python train.py --horizontal_flip=false --rotation_deg=5 --kernel_size=3 --label_smoothing=0.2
Rows from block 10, named by matrix and row number. Each number is 128 + 24 x the weight over its row's rms, rounded and kept within 0 to 255. All counts start at 0. After the name is the row's rms in percent of the matrix's.
# b520: branch 3 second 3x3 conv (model.blocks.10.b5.2.0.weight, 88x88x3x3), inputs 50-59, a 3x3 kernel for each
b520.6 097 [112  72 125 134 105 107 153 127 126  88 134 138 144 120 147 144 101 146  82 121 110 123 118 121 147  90 131 137 100  99 110 169  89 152 140 146 114  95  93  83  89 115 130 109 142 120 140 114 124 134 140 141 108 142 117 158 115 114 157 159 138 147 147 100 140 156 129 120 139 148 130 124 159 126 132 186 149 108 167 126 162 122 154 129  82 117 120  96 107  97]
b520.7 103 [139  86 105 144 111 100 113 145 162 136 136 151 118 135 128  71 120 165 145 137 108 110  96 110 116 108  93 109 147 120 104 167 155 114 104 152 144 165 116 120 145 127 126 162 150 130 131 164  94 112 165 145 139 111 172 145 145 168 161 139 116 177 122 163 148 131 165 107 106 129 121  96 109 123 153 141 141 108 129 122 147 120 157 145  82 111 119  97 123 149]
b520.8 099 [132 156 117 127 135 167 151 154 116 156 134 140 142 153 162 127 158 170  83 159 134 114 110 132 125 162 144 110 187 150 117 125 154 158 145 177 101  87 117 149  96  92 144 123 105 140 152 117 146 137 148 135 107 111 136 129 137 152 105 137 131 141 107 103 131 139  86 129  95  99  78 123 108  98  78  82 108 133  90 136 134  93 110 168 158 149 146 150 178  97]
b520.9 100 [ 93 151 104  91  90 106 112  79 102  87 157 127 105 118 135 109 114 118  86 123 145  97 111 142  84 101 138 177 132 145 130 168  97  86 124 137 115 110 142 125 143 151 156 119 114  68 141  91 100 130 126 113 158 139 140 117  91 103 138 130 129 155 120 130 124 121  96 119 149 119 107  99 135 115 128 124 130 110 145 135 131 158 158 124 134 123 132 133 112 147]
b520.10 101 [108 122  89  96 127 137 118 110  88 128 120  97 111 150 122  97 138 103 135 117 133 115 163 175 147 184 114 116  98  92 124 102 132  80 120 101 155 132 114 125 137 120 174 151  99 133 122 131 134 179  91 156 135 120 150 120 109 115  72  97 113 145 121  94  92 132  89 124  92 127 100 146 172 175 114 115 150 160 135 139 114 121  99  82 117 112 140 107 116  92]
b520.11 113 [156 123 142  95 115 101 103 121  89 128 127 169 132 122 164 132 134 138 137 177 129 104 151 150  98 141 112 165 146 146 129 142 145 156 129 166 159 118 124 129 119 104 105 117  95  93 140 129  84 134 107  95  99 147 118 130 103 103 105 105  81  97 150 114  78  99  75 107 125  76  79 133  94  83  87 129  84 140 114 138 104  99 148 162 105 121 124 147 128 159]
b520.12 106 [112 144 105 111 154 157 105 128 129 108 125 143 117  96 164 120 169 139 168 110 113 128 113 126 143 135 132 105 120 106  93  93 121 130  90 141 132 122 111 148 134 132 116 122 173 177 170 128 167 110 135 155 126 111 120 145 114 127 138 174 120 134 160 108 133 150  69 139 155 118 121 137 125 109 129 161 156 177 155 147 140 130  83 108 150 130 108 162 169 138]
b520.13 100 [137 169 102 121 120  82 143  96 138 101 118 109  80 127 119 124 141 142 151 167 127 111 128 129 122 131 132 120  84  83  98 119  92  88  88 120  84 142 140 148  86 124 149 137 139 125 139 143 106 125 138 116 132 148 108 124 139 124 105 136 154 154 142 167 121 133 155 177 180 118 155 168  78 109 137 106 129 105 157 147  91  88  94  98 143 105  83 136 122 123]
b520.14 095 [111 138 101 124  87 130 149 123 126 111 141 142 123  96 132  90  96 108 120 114 141  89 139  75 140 159 119 128 128 140 131 111 134 108 124 113 117 169 106 125 153 147 116 109 145 169 160 132 147 117 106 101 108  93 119 173 179 150 115 151 125 159 108 146 130 152 146 177 116 169 127 155  85 111 112 155 155 156 149 146 111 148  96  96 111 138 184 118 129 145]
b520.15 099 [102  93  87 146 143  96 140 109  62 153 134 108 109 119 147 119 145 139 148 160 103 116 101 131 128 138 106 146 146  80 154 141 142 146  91 142 141 133 133 149 140 123  97  93 163 157 130 119 113 104 146 166 132 108 132 163 114 113 148 123 131  86 131 148 161 123 151 131  89  87  95 151 165 140 131 127 129 117  89 119 105 108 158 131 112 125 166 144 113 108]
b520.16 098 [103 163 174  97 108 103 128 107  95 120 135 163  98 104 179 134 148 150 117  97 149 138 115 137 119 152 116 113  92 142  91 111 155 125 135 184 152  81 105 131 133  95 151 110  86 153 141 129 154  95 114 134 108 129 147 107 135 145 106 161 137 149  92 101 142 123 142 152 168  93 150 108  99 128  78 103 106 123 134 146 168 126 146 133 154 127 110 129 134 151]
b520.17 097 [108 106 145 107 123 112 137 135  75  93 105  88 109 126 112 141 139 141 158 180 127  91  95 125 117 139 163 156 136 130 129 141 146 127 127 114 174 120 100 152 136 141 105 106 112 106 121 118 147 136 122 135 168 180 176 124 123 159 136 147 145 133 145 171 145 113 108  92 154  99 161 156 182 139 174 147 131 194 140 156 137 121 157 161 165 161 106 140 108  77]
b520.18 100 [149 138 129 160 123 162 132 132 130 131  87 103  78 100 134 106 129 142 177 161 148 148 131 165 141 176 174 122 141  85 149  98 100  97 136 137 172 115 142 133 136 126 154 121  97 106 114 150 147  97 150 126 112 136 140 124 131 126 135 158 123 140 170 132 143 144 123 147 141 114 130  99  97 110 105  93 158 147 135 138 168  94  99 137  78 116 129 132 136 144]
b520.19 097 [119 133 119 121  91 153 138 117 142 155 131 107 144 112 146 156 144 139  87 127 102 128  87 122 152  79 131 106 118 111 128 175 178 115 117 148 114 165 173 150 156 122 119 116 111 118 111 172 118 106  97 107 133  99 100 169 151 152 157 145 135 157 106 115 142 155 107 149 172 110 173 161 168 137 177 106 149 125 159 153 113 113 109 114 163 139 112 104 102 167]
b520.20 096 [111 135 100  89 153 148 166 147 163 104 152 107 119 103 134  96  95 171 152 148 132 163 110 126 173 119 138  76 140  74  92  95 133 106 155 139 100  85 148 146 111  98 138 129  94 109 152 136 160 134 141 161 151 110 120 138 104 123 103 107 103 114  87 124 112 143 147 123 118 138 106  99 165 150  84 123 136 117 127  89 140 120 140 129  88 158 127 163 110 128]
b520.21 095 [109 119 139 115 149 146 127 127 127 134 123 144 120 104  91 135 120  96 141  80 116 107 102  86 122 149 138 186 182  89 118 155 118 128 144  83 102 125 109 156 159 149  91 108  94  69 112 151  70 146 109 141 116 127 112 111 102 107  93 111 111 119 162 154 150 120 132 131  93 110 159 158 111 140 125 128  78 116 118 151 160 166 100 153 104  93 119 136 149 135]
b520.22 100 [154 122 133 136 167 153 166 161 171 110  97 134 128 154 134 126 136 123 159 129 126 147 141 147 132 110 124 162 132 141 181 150 133  94 114 142  90 150 153 110 117 112 128 146 116 123 150  87 145 129 141 103 136 120 130 131 162 145 144 109 138 109 165 158 152 129 123 153 138 139 166 109  99 143 127 166 138  95 102  91 140 125  89 114  99 133 132  95  91 143]
b520.23 099 [134 171 147 139 166 152 135 124 163 156  99  79  92  96 131  86 103  76 123  89 140  79 107  97 118 115 119  84 120 131 108 153 152 100 147 155 107 118 180 164 126 138 113 165 126 135 123  99 174 154 113 144 189 183 145 123 148 164 111 119 123 158 119 140 160 110 143 127 128 131 163 145 116 119 133 163 116 140 150 150 160 150 114 114 120 109 110 130 104  85]
b520.24 096 [160 137 137  96  83 115  73 112 108 111 133 162 110 128 165 111 125 115 107 106 153 111 158 151 142 179  85 112 142 119 162 139 167 130 118 125 167 142 127 123 139 167 130 153 116 104 135 154 124 150 101 153 108 114 111 114 148 146 159 170 139 121 112 152  94 107 155 105 146 141 100 109 123 141 157 146 153 174 133  83 116 138 177 188 159 163 173  92 146 156]
b520.25 100 [131 111 136 116 101 142 137  96  98 115 151 105  91 136 153 125 122  87 138 130 131 140 120 100 141 140 160 120 153 110 159 136 163 146 136  88 114 115 128 121 126 104 128 119  99 107 133 147 121 122 128 166 108  87 112 160 126 107 117 159 131 117  86  92 138 135 120 144 142 122  95  83 122  89 135 121 106  80 124 139 129 147 149 119 161 160 166 154 160 137]
b520.26 095 [161 126 155 122 106 106 140 139 154 152 173 148 139  96  95 114 160 115  86 139 112 154 120  83 131  84 123  97 148 103 127 123 140 129 139 126 150 116 116 115 100 134  93 125 112 121 144 131 127 163 100  80 129 111 117 102  85 137 133 115 144 122 103 134 160 119 137 120 136 127  98 110  84  71 111 140 151 123  99 131 147 112  67 122 175 128 114 180  87 138]
b520.27 102 [140 133  88 150 105 138 149 108 141 139  80 142 114  96  98 126 113 127 137 135 130  99 133 172 133  94 164 121  88  95 156  94  94 151 102 142 148 130 127 138 141 135 122 154 148 184 170 133 149 140 154 104  99  84 153 156 168 161 127 109 159 170 170 152 121 151 174 178 114 123 147 118 138 137 138 138 141 134 133 113 125 111 121 106 137 126  85 123  82 139]
b520.28 100 [128  94 129 118 133 122 124 149 139  87 135 147 109 144 119 133 139 120 161 129 148 164 142 123 105 141 147  87 116 104 142 137 102  93 108 138 174 138 159 137 142 131 165 120 161 101 105 128 135 130 115 119 112 135  83 113  79 122 118  63 115 103 128 167 139  77 178 143 106 170 101 108 141 139 105 134  97  87 138 138  97  63 113  83  92  98  89 118 133 109]
b520.29 100 [146  96  74 126 147 107 161 149 117 138 121 121 133 131  79 129  92 149 122 102 149 113 125  80 126 104 137  91  88 130 147 120 105 124 140 151 184 156 146 114 103 176  87 126 148 104 154 120  95 139 120  80 100 111 132 135 142  95 151 128 132 153 117 118 124 104 126 138 149 138 104 143  99 121 121 105 118 151 138 114 115  94 136 149 129 166 164 123 128 110]
b520.30 101 [124 130 159  96  93 144 107 142 137 166 143 179 128 102 132  87 120 128 129 109 112 114 128 120  75  99  99 132 118 108 159 145 150 149 163 159 147 104 148 144 152  89 114  76  66 122  74  84  95 110 101  86  78 136 132 141 134 105 122  96 112 103  94 164 112 166 118 141 148  93 117 136 105 100 135 146 108 100  85  75 117 161 125 147 133 155 183 135 154 129]
b520.31 102 [138 130 129 156 142 142  96 142 137 159 107 120 142 109 119 115 122  98  94 126 141 133  74 117 110  77 133 121 169 134 135 116 117 134 193 130 101 110 185 111 146 192  99 156 153  94 117 147 101  88 126 124 119 126 101 125 137 135 151 138 131  96 164 132 176 101 166 117 105  86 106 132  86 127 143  77 111 117 124 107  87 135 122 121 132 151 190 117 127 157]
b520.32 098 [143 146 122 100  98 142 132  97 131 117 155 116 121 142 176 136 142 129 120 142 147 177 158 108 119 136 106  96 128 141 129  99 150 101 129 126 101 134 166  83 102 112 102 111 152 154 135 103 108 115  96 105  98 127 123 130 101 132 164  79  99 109  92 156 155 141 152 113 124 108 171 132 146 126  80  86 123  92 128 127  98 162 135 138 133 180 140 121 164 160]
b520.33 096 [108  98 133 130 120 132 133 166 136 155 155 159 105 159 135 162 142 158 114 119 115 116 154 146 145 158 137 106 134 105 119 159 159 131 126  88 115 141 119 178  95 135  95 105 114  91 135 151 136 167 150  71  72 135 138 163 159 103 113 131 106 136 103 163 134 103 134 111 107 138  87 100 101 106 105  98 129 140 154 111 146 136 119 112 100 126  93 144 116 141]
b520.34 103 [ 92 107 140 110 151 111 133 137 137 130 143 101 106 156 124 103 140  75 132 122 165 151 165 144  98 132 116  91  89 134 109 106 113 121 143  94 117 159 115 128 174 129 114  95 116 104 162 145 127 113 107 148 104  92 150 167 119 110 163 148 132 171 120 155 145 117 125 103 117 106 122 139 136 124 133 132 104  96 116 113 130 141 154 117 152 124 134 123 169 165]
b520.35 095 [150 104 123 150  96 163 153 137 133 159 144 141 155 110 115 120 124 139 146  90 166 150  81 125 167 148 146  95  93 111  92 114 172 129 113 147 174 113 123 150 129 175 116 109 150 129 132 155  92 152 137 105 154 144 135 146 102 157 151 115 152 166  95 146 135 123 140 161 123 157 155 158 131 118 154 132 174 168 130 143 137 109 134 114 164 124  82 164 151 106]
b520.36 096 [144 105 120 131  98 128 136 133 123 127 121 110 161  98  74 120 128 125  99 144 151 130  96 156 135 172  81 172  97 132 168 142 136 128  73 154 162 141 117 112 127 170 132 110 117 122 146 138 102 131 169 124 136 101 125 140 106  97 112 129 109 106 140 143 157 116 148 117 122  70 132 157 104 134 139  85  78 131 108 132  98 132 136  97  83 108 111 123 115 147]
b520.37 100 [ 96 145 106 149 127 127 130 157 122 154 121 156 157 121 115 148 115  89 133 117 134 122 105 153 103 104 106 156 136 148  91  97 135  96  87 104 145 157 115  92 145 153 121 117 108 138 113 122  96 149 150 121 131 138 154 148 125 138 108  96 159 112 138 119 136 124  81 130  88  83 105 122 122 106 136 142  87 155 128 141  90 130 131 152 115 106  73 106 105 101]
b520.38 099 [107 141 126 143 108 127 137 100 144 143  87  96 126  89 124 133 127 100 172 112 121 138 120 127 195 154 173 117 104 106 117  99 113 146 131 152 139 153 119 122 103 119 149 145 132 125 161 139  91 154 120 108 114 151 100 122 121 144  83 125  63 142  93 145 164 124 158 102 114 161  97 135 154 112 123 148 119  88 123 163 149 149  88 136 131 125 112 120 154 155]
b520.39 097 [136 123 106 118 103  87 105 122 110 112 124 103 155 119 103 106  88 131 119 146 103 135 142 115 148 164 136 111 116 106 147 155 111  72 130 141 146 132 110 157 140 175  91 101 137 168 148 113 129 187 156 131 150 135 175 108 118 123 158 127 112  83 125 131 167 122 104 156 144 130 113 130 150 103 118  96 115 159 116 101 129 164 131 161 147  83 115 121  88 129]
b520.40 108 [173 124 110 135 139 134 175 129 133 129 164 122 146 144 123 147 165  94 171 181 158 165 135 165 120 163 134 100 143 157  96 122 130  98 115 142 135 165  88 124 118 114  87 100 147 140 148 134 120  88  90  97  92 109 105 142 144  93 118 114 157 149 120 131 142 117 167 122 112 114 180 125 113 120 104 150 128 128 144 125 103 150 166 190 127 143 124 151 152 127]
b520.41 098 [112 119  93 114 143 108 119 120 118  78 121  95 148 115 124 114 134 122 179 132 118 128 166 164 174 167 114 126 145 125  91  85 120 121 142  91 113 154 136 170 109  96  93 161 122 107 117 153 127 125 123 146 136  92 167 122 114 134 139 139 142 114 119 140 157 129 115 125 127 121 160 143 104 117 130 114 123 160 139 136 116 119  73 112 110 151  85 100 152 106]
b520.42 099 [102 102 172 113 167 119 177 105 118 102 110 164 127 124 103 138 144 106  93 126 106 146  97 102 114 143 114 103 152  95 122 140 107 114 128 147 127 173 125 143 125 115 165 154 101 167 157 139  90 139 125 115 124 108 108 117 168 111  97 123  97 152 159 116 105  98 156 123  94 143 134 128 130 101 136 137 166  96  97 122 107 118 164 127 123 168 173 103 125 111]
b520.43 099 [147 153 125 119 129 134 154 151 124 156 129 122 167 102 159 112 137 108 169 161 111 108 128 153  90 126 112 117 123 103 162 145 103 157 171 168 132  90 131  92 171 131 121 179 166 134 140 112 116 110 112 152  97 143 151 121 111 115 156 147 140 106 145 148 154 138 144 132 126 100 134  98 110 125 157 148 117 105 109 148 124  92 154 115 152 116 126 169 150 175]
b520.44 099 [110 101 117 167 142 129 144 143 109  83  91 107 105 160  94 150 123 124 147 135  85  98 153 114 126 109 140  97 119 146 153 118 129 166 139 147 145 133 142 168 167 152 119 131  91 120 122 106 118 144 170 146 135  93 153 159 169 110 147 132 144 142 149 130  99 112 102 142 117 121 144  95 118 142 111  91 138 148 116 128 128 150  89 114 113 121 119 150 119 173]
b520.45 104 [106 104 119 137 127  98 152 144 106  83  94 119  89 122 118 121 126 142 106  96 129 150 133  96 134 175 144 150 119 136  93  99 143 160 161 164  85 103  89 108  92 129 149 104 143 181 114 131 151 161 141 127 148 111 106 128 128 101 115 137 102 100 124 142  97 130 150 137 153 157 110 129 129  99 118 111 104 148 139 159 149 117  59 119  66  88  91 120  96  96]
b520.46 096 [105 145 141  85 134 114 102 136 171 101 147 151 150 146 126 181 132 112 136 138  75 120  69 141 111  91 131 120 117 161 135 127 140 114 142  82 129 167 158  83 122 182 128 155 165 174 105 116 171 101 142 164  98 105 137 109 123 186 115 125 128 136 137 163 122 143 132 172 156 177 112 175 117 134 149 147 120 130 158 165 123 126  98 100 151  94  95 120 104 104]
b520.47 098 [ 96  94 130 116  89 120  90  72 101  85 123  99 123 159 135 164 147 125 128 107 119 107 148 115 112 135 133 144 128 153 131 115 112  92 113 119 109  96 167 108 123 148  88 159 110  82 122 177 157 115 138  60  84 141 139 121 112 136 132 110  96  83 137 165 144 120 156 154 110 130 166  94 168 155 140 124 104 138 157 104 155 181 145 161 150 107 125  95  93  83]
b520.48 107 [134  99  94 133 113 132 146 139 157  77  81 114  80 102 121 134 150 120 115 120 137 110 140 122 115 114 100  86  86 111 128 109 100 100 104  74 159 128 143 124 113 141 118 118 124 144 163 154 162 176 164 171 166 129  80 107  70 139 105 118 169 135 115  87 104 121  94 112  94 129 146 138 158 143 151 148 139 137 133 132 127 137  75  69 114 107  61 105 142  84]
b520.49 101 [167 142 148 146 122 154  98 145 169 137 113 123 181 145 131 154 124 118 112 138  96  79 109 131 109  79 122 102  89 116 129 134 108 139 123  93 171 140 178  88 102 156 134 123 149 138 137 112 137 107 111 139 132  96  98  99 127 164 151 101 169 162 126 109 149 113 104 139 144 108 155 149 125 147 137 131 147 155 135 120 124 111 109 137 114 112  80 155  99 119]
b520.50 095 [100 143 155  99 143 175 147 111 119  98 160 152 119 113 101 151 150 153 142 107 139 139 106 113 113 107 106 144 104 134 109  99 157 104 117 160 159 136 119 153 137 135  82  89 146 135 125 156 129 136 152 140 146 169 127 122 131 166 181 137 153 182 127 107 126 168 122 142 123  96 118 135 133 173 182 103 122 140 155 113 143 130 123 141 183 165 131 183 158 116]
b520.51 107 [110 127  88 105 149 126  90 125 108  87 138 113 130 110 124  81 110 153 109 123  67 142 117 148 138 134 150 132  90 112 178 130 123 164 134 100 133 135 112 103  85 158 135 119 118 110 157 122 155 127 132 152 114 144 131 128 138 143 129 122  99 128  92 131 125 137  79 105  95 123 113  78 133  87 116 105 145 149 132 125 147 172 138 125 154 151 160 110 116 146]
b520.52 095 [172  88 104 120  84  89 100 134 125 146  85  95 123  83 125 121 128 123 117 156 158 168 139 166 137 122 147 112 117 171 159 108 126 126 153 106 141 145 111 137 151  96 119 120 158 119 126 189 116 167 181 125 117 127 104 161 139 147 103  90 116  93  93 108  99 129 122 141 120 159 127 122 147 172 133 164 111 130 147 170 156 154 150 122 124 121 160  92  98  89]
b520.53 100 [131 137 150 151 157 123 154 166 148 167 148 129 126 139  96 145  94 135 163 124 111 141 158  86 154 115 139 136 126 135  96 156 108  77  97 134 144 114 162  98 127 153 100 139  96 128 108 135  99 146 124  73 102  87 134 102 144 125 133 159  83  94 106 166 154 121 132 103 151 125 123 128 104 126 119 130 110  90 115 144 138 144 101  88 108 100 135 157 119  90]
b520.54 103 [115 151 104 154 119 118  94 102 172 157 123 112 114 120 119 148 117 152  73 137 135 129 106  90 107  88 132  95  91 112 152 147 106 171 143 150 138 150 104 100 101 154  85 102 107 174 124 138 148 164  95 120 135 162 163 120 136 155 121 105 179 133 148 162 139 144 136 158 132 116 154 171 107 115 146 130  98 112  93 103 114 148 130 143 130 111 144 134 153 135]
b520.55 104 [112 152 113 159 153  91 105 119 101 117 143  94 165 146 130 173 175 175 110 131 122 144 164 171 111 139 156 126 143 109 145 146 112 125 110 147 130 159 140 115 163 112 135 119 154 156 142 152 194 188 141 165 123 158 168 163 180 159 177 174 180 177 163 157 121 156 127 150 161 137 118 139 147 125 186 126 157 109 166 142 133 137 132  90 125 122 130 165 181 151]
b520.56 098 [121 144 119 108 113 125 117 130 143  90 132 142  78  98 126  77 102 109  80  72  87  95 120 107  88 153 107 153 118 139 123 172 133 117 166 134 143 133 127 102 160 129 108 101  94 114 157 154 113 115 146 112 121 142 131 128 186 145 183 189 158 130 156 129 105 141 154 119  94 144 101 137 114 146 136 128 189 151  87 117 105 132 131 123 147 159 145 112 172 122]
b520.57 101 [182 107 114 151 136 118 176 169 115  96  97 122 135 153 140 123 116 103 137 166 133 161 148 118 131 178 136 143 142 119 110 131  93  82  97 116  72  80 132 114  93  97 130 120  91 154 135  57  94  84 111 120 151  93 148 116  86 120 115 104 119 116 112  93 125  91  98  87 106  77 100  96 162 101 109 166 137 120 144 125 121  95  88 108  83 103 118 138  85 100]
b520.58 097 [109  92 115 124 108 126 114  77 151 127  93 115 149 169 134 105 124 153 106 163 113 140  95  95 157 156  94 125 154 110 141 151 108 121  83 141 153 162 146 133 190 166 167 113 160 156 142 147 107 143 112 114 127 135 128 154 132 171 166 132 175 127 184 141 103 118 159  91 117 138 144 143 130 112 134 102 141 145 118 158 145 121 144 101 162 130 128 139 121  90]
b520.59 107 [101 126 123 106 101  99 136 130  94 115 148 119  94 131  92 110 123 145 189 139 165 137 120 122 124 128 143 140 133 168 126 142  95  93  93 124  91 129 138 138  83 107 111 149 123 120 115 147 131 145 143 107 146 155 106 141 156 125 139  94 119  98 118  90 111 101 108 114 135 121 120 110 109 119 144 130 117 133 151 144 142 112 124 137 140 162 110  75  76 137]
b520.60 102 [115 122 161 150 147 147 108 158 112 134 146 141  88 127 163  97 146 127 121  92 133  81 109 116 160  91 141 112 117 154 126 115 110 125 137 143 143  94 109  99 146  95 155 126 120 116 104 104  99 157 136 124 135 123 117 130 137 156  89 146 125 144  95  93 108 122 130 143 105 106 152 128 102 134 104 104 103 113 100 150 167 127 165 128  99 126 165 129 100 129]
b520.61 103 [145 122 119 133  95 125 135  96 146 143 109 133 171 111 120 144 116 146 128 150 157 145  99 152 142 147 150 130  99  97 139  75 119 147 152 119 134 131 149 102 133 142  81 129 171 160 134 141 132 134 146 137 133 115  80 137 166 133 138 111 126 108 149 156 193 108 187 162 106 143 119 106 147 148 177 129 140 145 129 142 106 116 116 125  96 141 154 106 104 120]
b520.62 102 [133 149 122 109 132 115 140 102 110 165 140 140 120 163 115 175 131 165 131 104 118 104 120 107 146 152 158 110  93 102 133  92 128 149 137  78 152 118 136 120 166 121 112 126 120 140 140 124 142 134 129  89 110 124 130 114 122 164 145 162 166 115 146 108 149 116 169 184 145 168 185 154 172 107 134 133 159 134 163 110 121 129 123 107 109 115 155 110 170 115]
b520.63 103 [166 106 107 122 116  81 112 111 107 119 110 114 106 134 133 138 140 108 105 126 131 125 137  87 121  92 106 162 109 136 146 147 125 103 112 101 148 163 123 120 144 129 121 113 112 150 112 116 130  95 104 161 124 118 133 114 147 140 159 159  90 129 167 124 122 137 117 117 127 126 131 106 138 126 109  87 136 161 140 129 147  78  87 133  95 137  91 111 105 148]
b520.64 100 [163 167 170 115 117 118 127 155 140 129 136 148 151 142 154 143 125 107 144 120 150 131 129 139 146  92  89 112 112 175 134 143 164 109 148 165 117 118 111 142  71 125 137 139 125 115 119 166 112 134 100 150 107 173 118 150 118 110 105  91 133 110 113 117 112 127  83 133 156  73 112 109 113 112 100  84 138 105 133 144 100 117 158 164 139 181 166 131 173 143]
b520.65 097 [167 129  97 128 131 127 124 104 143 142 136 138 128 122 130 143 143 147 159 138 103 161 114 123 108 109 122 112 121 139 133 120 115 122 106  92 125 116 110 118  91 137 104 104 102 148  88 106 136 124 113 100 112  97 159 109 101 144 155  81 109 156 133  96 135 126  86 110 128 104 115 118 154 159 115 124 129 130 123 167 123 149 130 161  90 154 120 143 120 119]
b520.66 101 [118 152 142 120 140 143  84 101 117 144 141 141 100 136 135 137 142 126 148 121 120 154 110  91 167  96 132 109 132 131 123 188 130  93 171 135 107 141 101 148  94  98 150  84  89  92 167 127 104 118 139 147 112 134 142 167 107 140 126 100 148 150 145  72 137 171  98 143 145  74 150 132 160 127 121 157 158 163 103 162 136 108 120 141 114 148  93 114 128 151]
b520.67 101 [151 140 160 106 142 162  88 153 108 100  84 117 127 126 121 137 123 145 126 106 114  94 108 119  65 137 158 165  94 124 134 119 107 142 120  95 158  97 137 159 154 119 126 129 112  84  67  86 131  91 145 140 159 142 111 145  89 138 114 116 114 145 124 115 112 110 119 101  98 115 116 152 120 135 137  84 137 104 126 122 164 117 114 121 149 110 162 115 107 152]
b520.68 098 [102 141 147 137 130 128 163 133 165  97  91 166 124 119 133 135 140 102  83  97 146 116  86 152 112 113 128 107 118  83  99 132 137 148 136 101 146 165 156 107 107 178 140 113 130 100 158 119  86 129 138 140  95 139 169 167 115 141 116 139 120 132  99 134 119 119 146 153 143 150 104  85  94 114 117  97  81 146 101 110 144 109  88 161 140 163 133 119 129 141]
b520.69 099 [ 89  99 128 100 108  95 103 114 111 147 147 128 125 140 150 113 148 121 134 144  79  91 111 153 113  93 113 120 126 124 109 109 122 121 147 127 145 166 147 143 117  92 133 169 121 151 151 123 138 111  89 146 162 140 112 105 118 100 109 157 105 149 147 158 102  96 138  93 144 100 101 101 106 106 116 116 152 157 138 174 168 116  93 120 116 137 130 127 141 115]
b520.70 105 [179 142 160 112 118 101 106 127 121 168 108 148 121 120  86 144 100 103 115 123 130 121 156 150 172  87 132 122 133  97 177 170 127 179 161 101 113 142 122 115 110 109 117 167 130 149 110 145 127 117  87 101  84 143 128 138 169 128 113 138 109  95 116 135 121 151 162 149 150 146 163 108  72 128 139 116 121 132 124  76 114 148 134 170 120 141 147 118 114 130]
b520.71 101 [160 106 136 127 142 139 159 128 111 100 147 133 157 128 121 124 121 167 152 130 175 140 170 160 111 149 156 142  79  87 177 120  90 163  88 121 123 153 149 166 196 132 130 180 161 126 174 150 117 185 157 163 133 128 115 152 156 124 169 142 146 151 172 113  84 119 127 102  90 159 139 117 128 143 159 135 169 179 150 145 147 138  70 140 115 138 100 107  93  98]
b520.72 098 [124 125 139 146 111 123 134 143 101 130 119 104 155 138 144 149 129 142  98 150 104 128 114 145 140 153 111 105 133 161 120 133 150 168 126 122 105 135 117 165  91 129 128 138 175 136 133 104 162 155 141 119 105 106 153  99 152 140 126 150 136 126 124 130 126 115 129 165 103 169 150 128  95 113 141 140 166 192 190 157 124 112  83 134 150 133  87 127 147 117]
b520.73 108 [124 126 146 134 152 113 133 119 108 130 108 136 101 102 127 149  95 101 146 124 118 113 143 138 120 176 151 111 136 153 144 122 108 136 128 121 134 165 176 128 140 155 170 182 160 100 148 121 147 114 131 115 155 165  91 122 114 138 121 154 135 130 129 129  95  95 156  95 122 160 110  91 122 171 158 115 155 118 101 149 112  82 107  90  75  93 121 102 139 124]
b520.74 095 [163 112 142 156 167 119 173 149 124 158 108 142 166 145 158 115 125 137 140 101 148 148 126 112 169 142 151 122 108  92 147 169  97 140 116 127  81 106 124 134 127  99 100 153 152 115 114 156 127 122  97 106  82 121 104 144 136 117 100  93 125 154 111 152 120 102  98 117 109 121 151 122 137  86  91 156 110  98 148  84 102 162  89 106 144 152 135 144 106 162]
b520.75 099 [110 138 163 117 153 134 172 177 118  92 134 113 120  82 107 123 146 156 135 156 142 174 168 124 165 155 146  68  92  85 129 106 142 131  93 126 111 140 110  94 147 132 117 168 148 153 123 102 111 138 142 138 104 108  92  61 124 123 141  67 167  88 101 110 143  89 171 104 108 134 161 166 153 118 135 184 135 140 170 147 113 144 109 130 116 111 103 150 110 123]
b520.76 098 [142 122  95 125 153 127 104 131 115 148 109 146 159 162 132 122 131 125  91 155 131 113 148 127 154 164 184  96 101 111  89 122 117 150 157 106 161 127 119 123 129 106 108 145 133 128 111 154 127 131 110 129 125 119 117 147 171 141 182 153 175 129 172 168 124 110 131 168 155 119 153 106  94  99 161 153 114 140 118 117 116 112 117 136 142 117 135 141 131 111]
b520.77 110 [101 117 107 135 128 128 101 156 136 135 115 129 112 108 131 158 157 132 146 127 114 144  77  90 145  92 112 140 120 140 126 167 129 131 144 118 164 154 137 118 118 115 136 149 136 118  93 117 140 105  97  94  87 110  81 118 110 133 116 102 148 152 103 148 174 188 146 192 148 153 146 115 143 136 123 109 139 127 101 141 133 167 155 152 122 120 125 143 126 127]
b520.78 093 [135 117 175 140 129 109 122 172 163 180  97 108 154  95 144 163 156 130  87 143 145 129 125 139 133 127 173 101 117 127  78 145 129  94 165 165 135 113 150  97  78 114 152  91 116 130 144 135 153 144 157 128 181 172 163 103 155 115 145 149 155 114 166  92 116 118 142 135 115 119 123 132 149 119 103 106 157 142 160 142 112 158  92  85 120 111 133 162 122  90]
b520.79 103 [130 109  97 120 128  91 145 161 143 133 138 168 129 112 100 128 124 110 136 123 136 174 156 138 137 115 118 147 128 148 133 133 165 138 149 110 142 110 101 163 117 112 171 159 139 120 132 107 106 171 104 125 144 121  88 111 130 126 136 135 100  95 129 107 110  98 133 102 133 143 119 136 129 110 108 118  90 141 149 109  95 127 171 138  84 133 140  80 112 132]
b520.80 095 [ 99 115  93  67  83  98  91 103  94 103 124 172 120 179 116  84 113 149 155 147 143 127 109 108  94 102 151 104  95 163 129 166 106 126 149 156 147 159 122 131 149 144 159 156 147 172 183 169  99 169 151  98 151 146 162 140 145 146 148  96 106 138 127 147 147  87 152 106 138 122 125 130  88 118 168  95 129 110 104 137 118 134 152 162 182 132 139 139  98 171]
b520.81 100 [157 176 170 104 127  88 138 130 110 115 112 130 159 138 157 141  99 115 138 124 147 140 101 148 145 109 103 160 169 114 166 136 103 109 123 166 147 108  86  86 132  95 142 112 157 118  79 138 122  90 141 136 116 168 111 140 100 148  89 122 119 115  95 168 162  97 108 146 140 125 119 130  96 144 101 149 128 149 118 114 111  94 148 137 156 150 161 134 135 128]
b520.82 098 [138 142 136 147 128 151 149 130 174 115  95  94 138 155 154 131 121 144 104 148 142 151 111 111 145 169 162 149 136 156 110 128 132 144 123 136 139 106 152 132 143 121  97 130 160 141 183 126  97 162 163 103 120 102 161 108 125 146 135  95 171 132 121 158 132 103 124 140 114 152 116 115 165  94  69 128  86 106 114 129 134 154 133 124 167  86 127 129 147 111]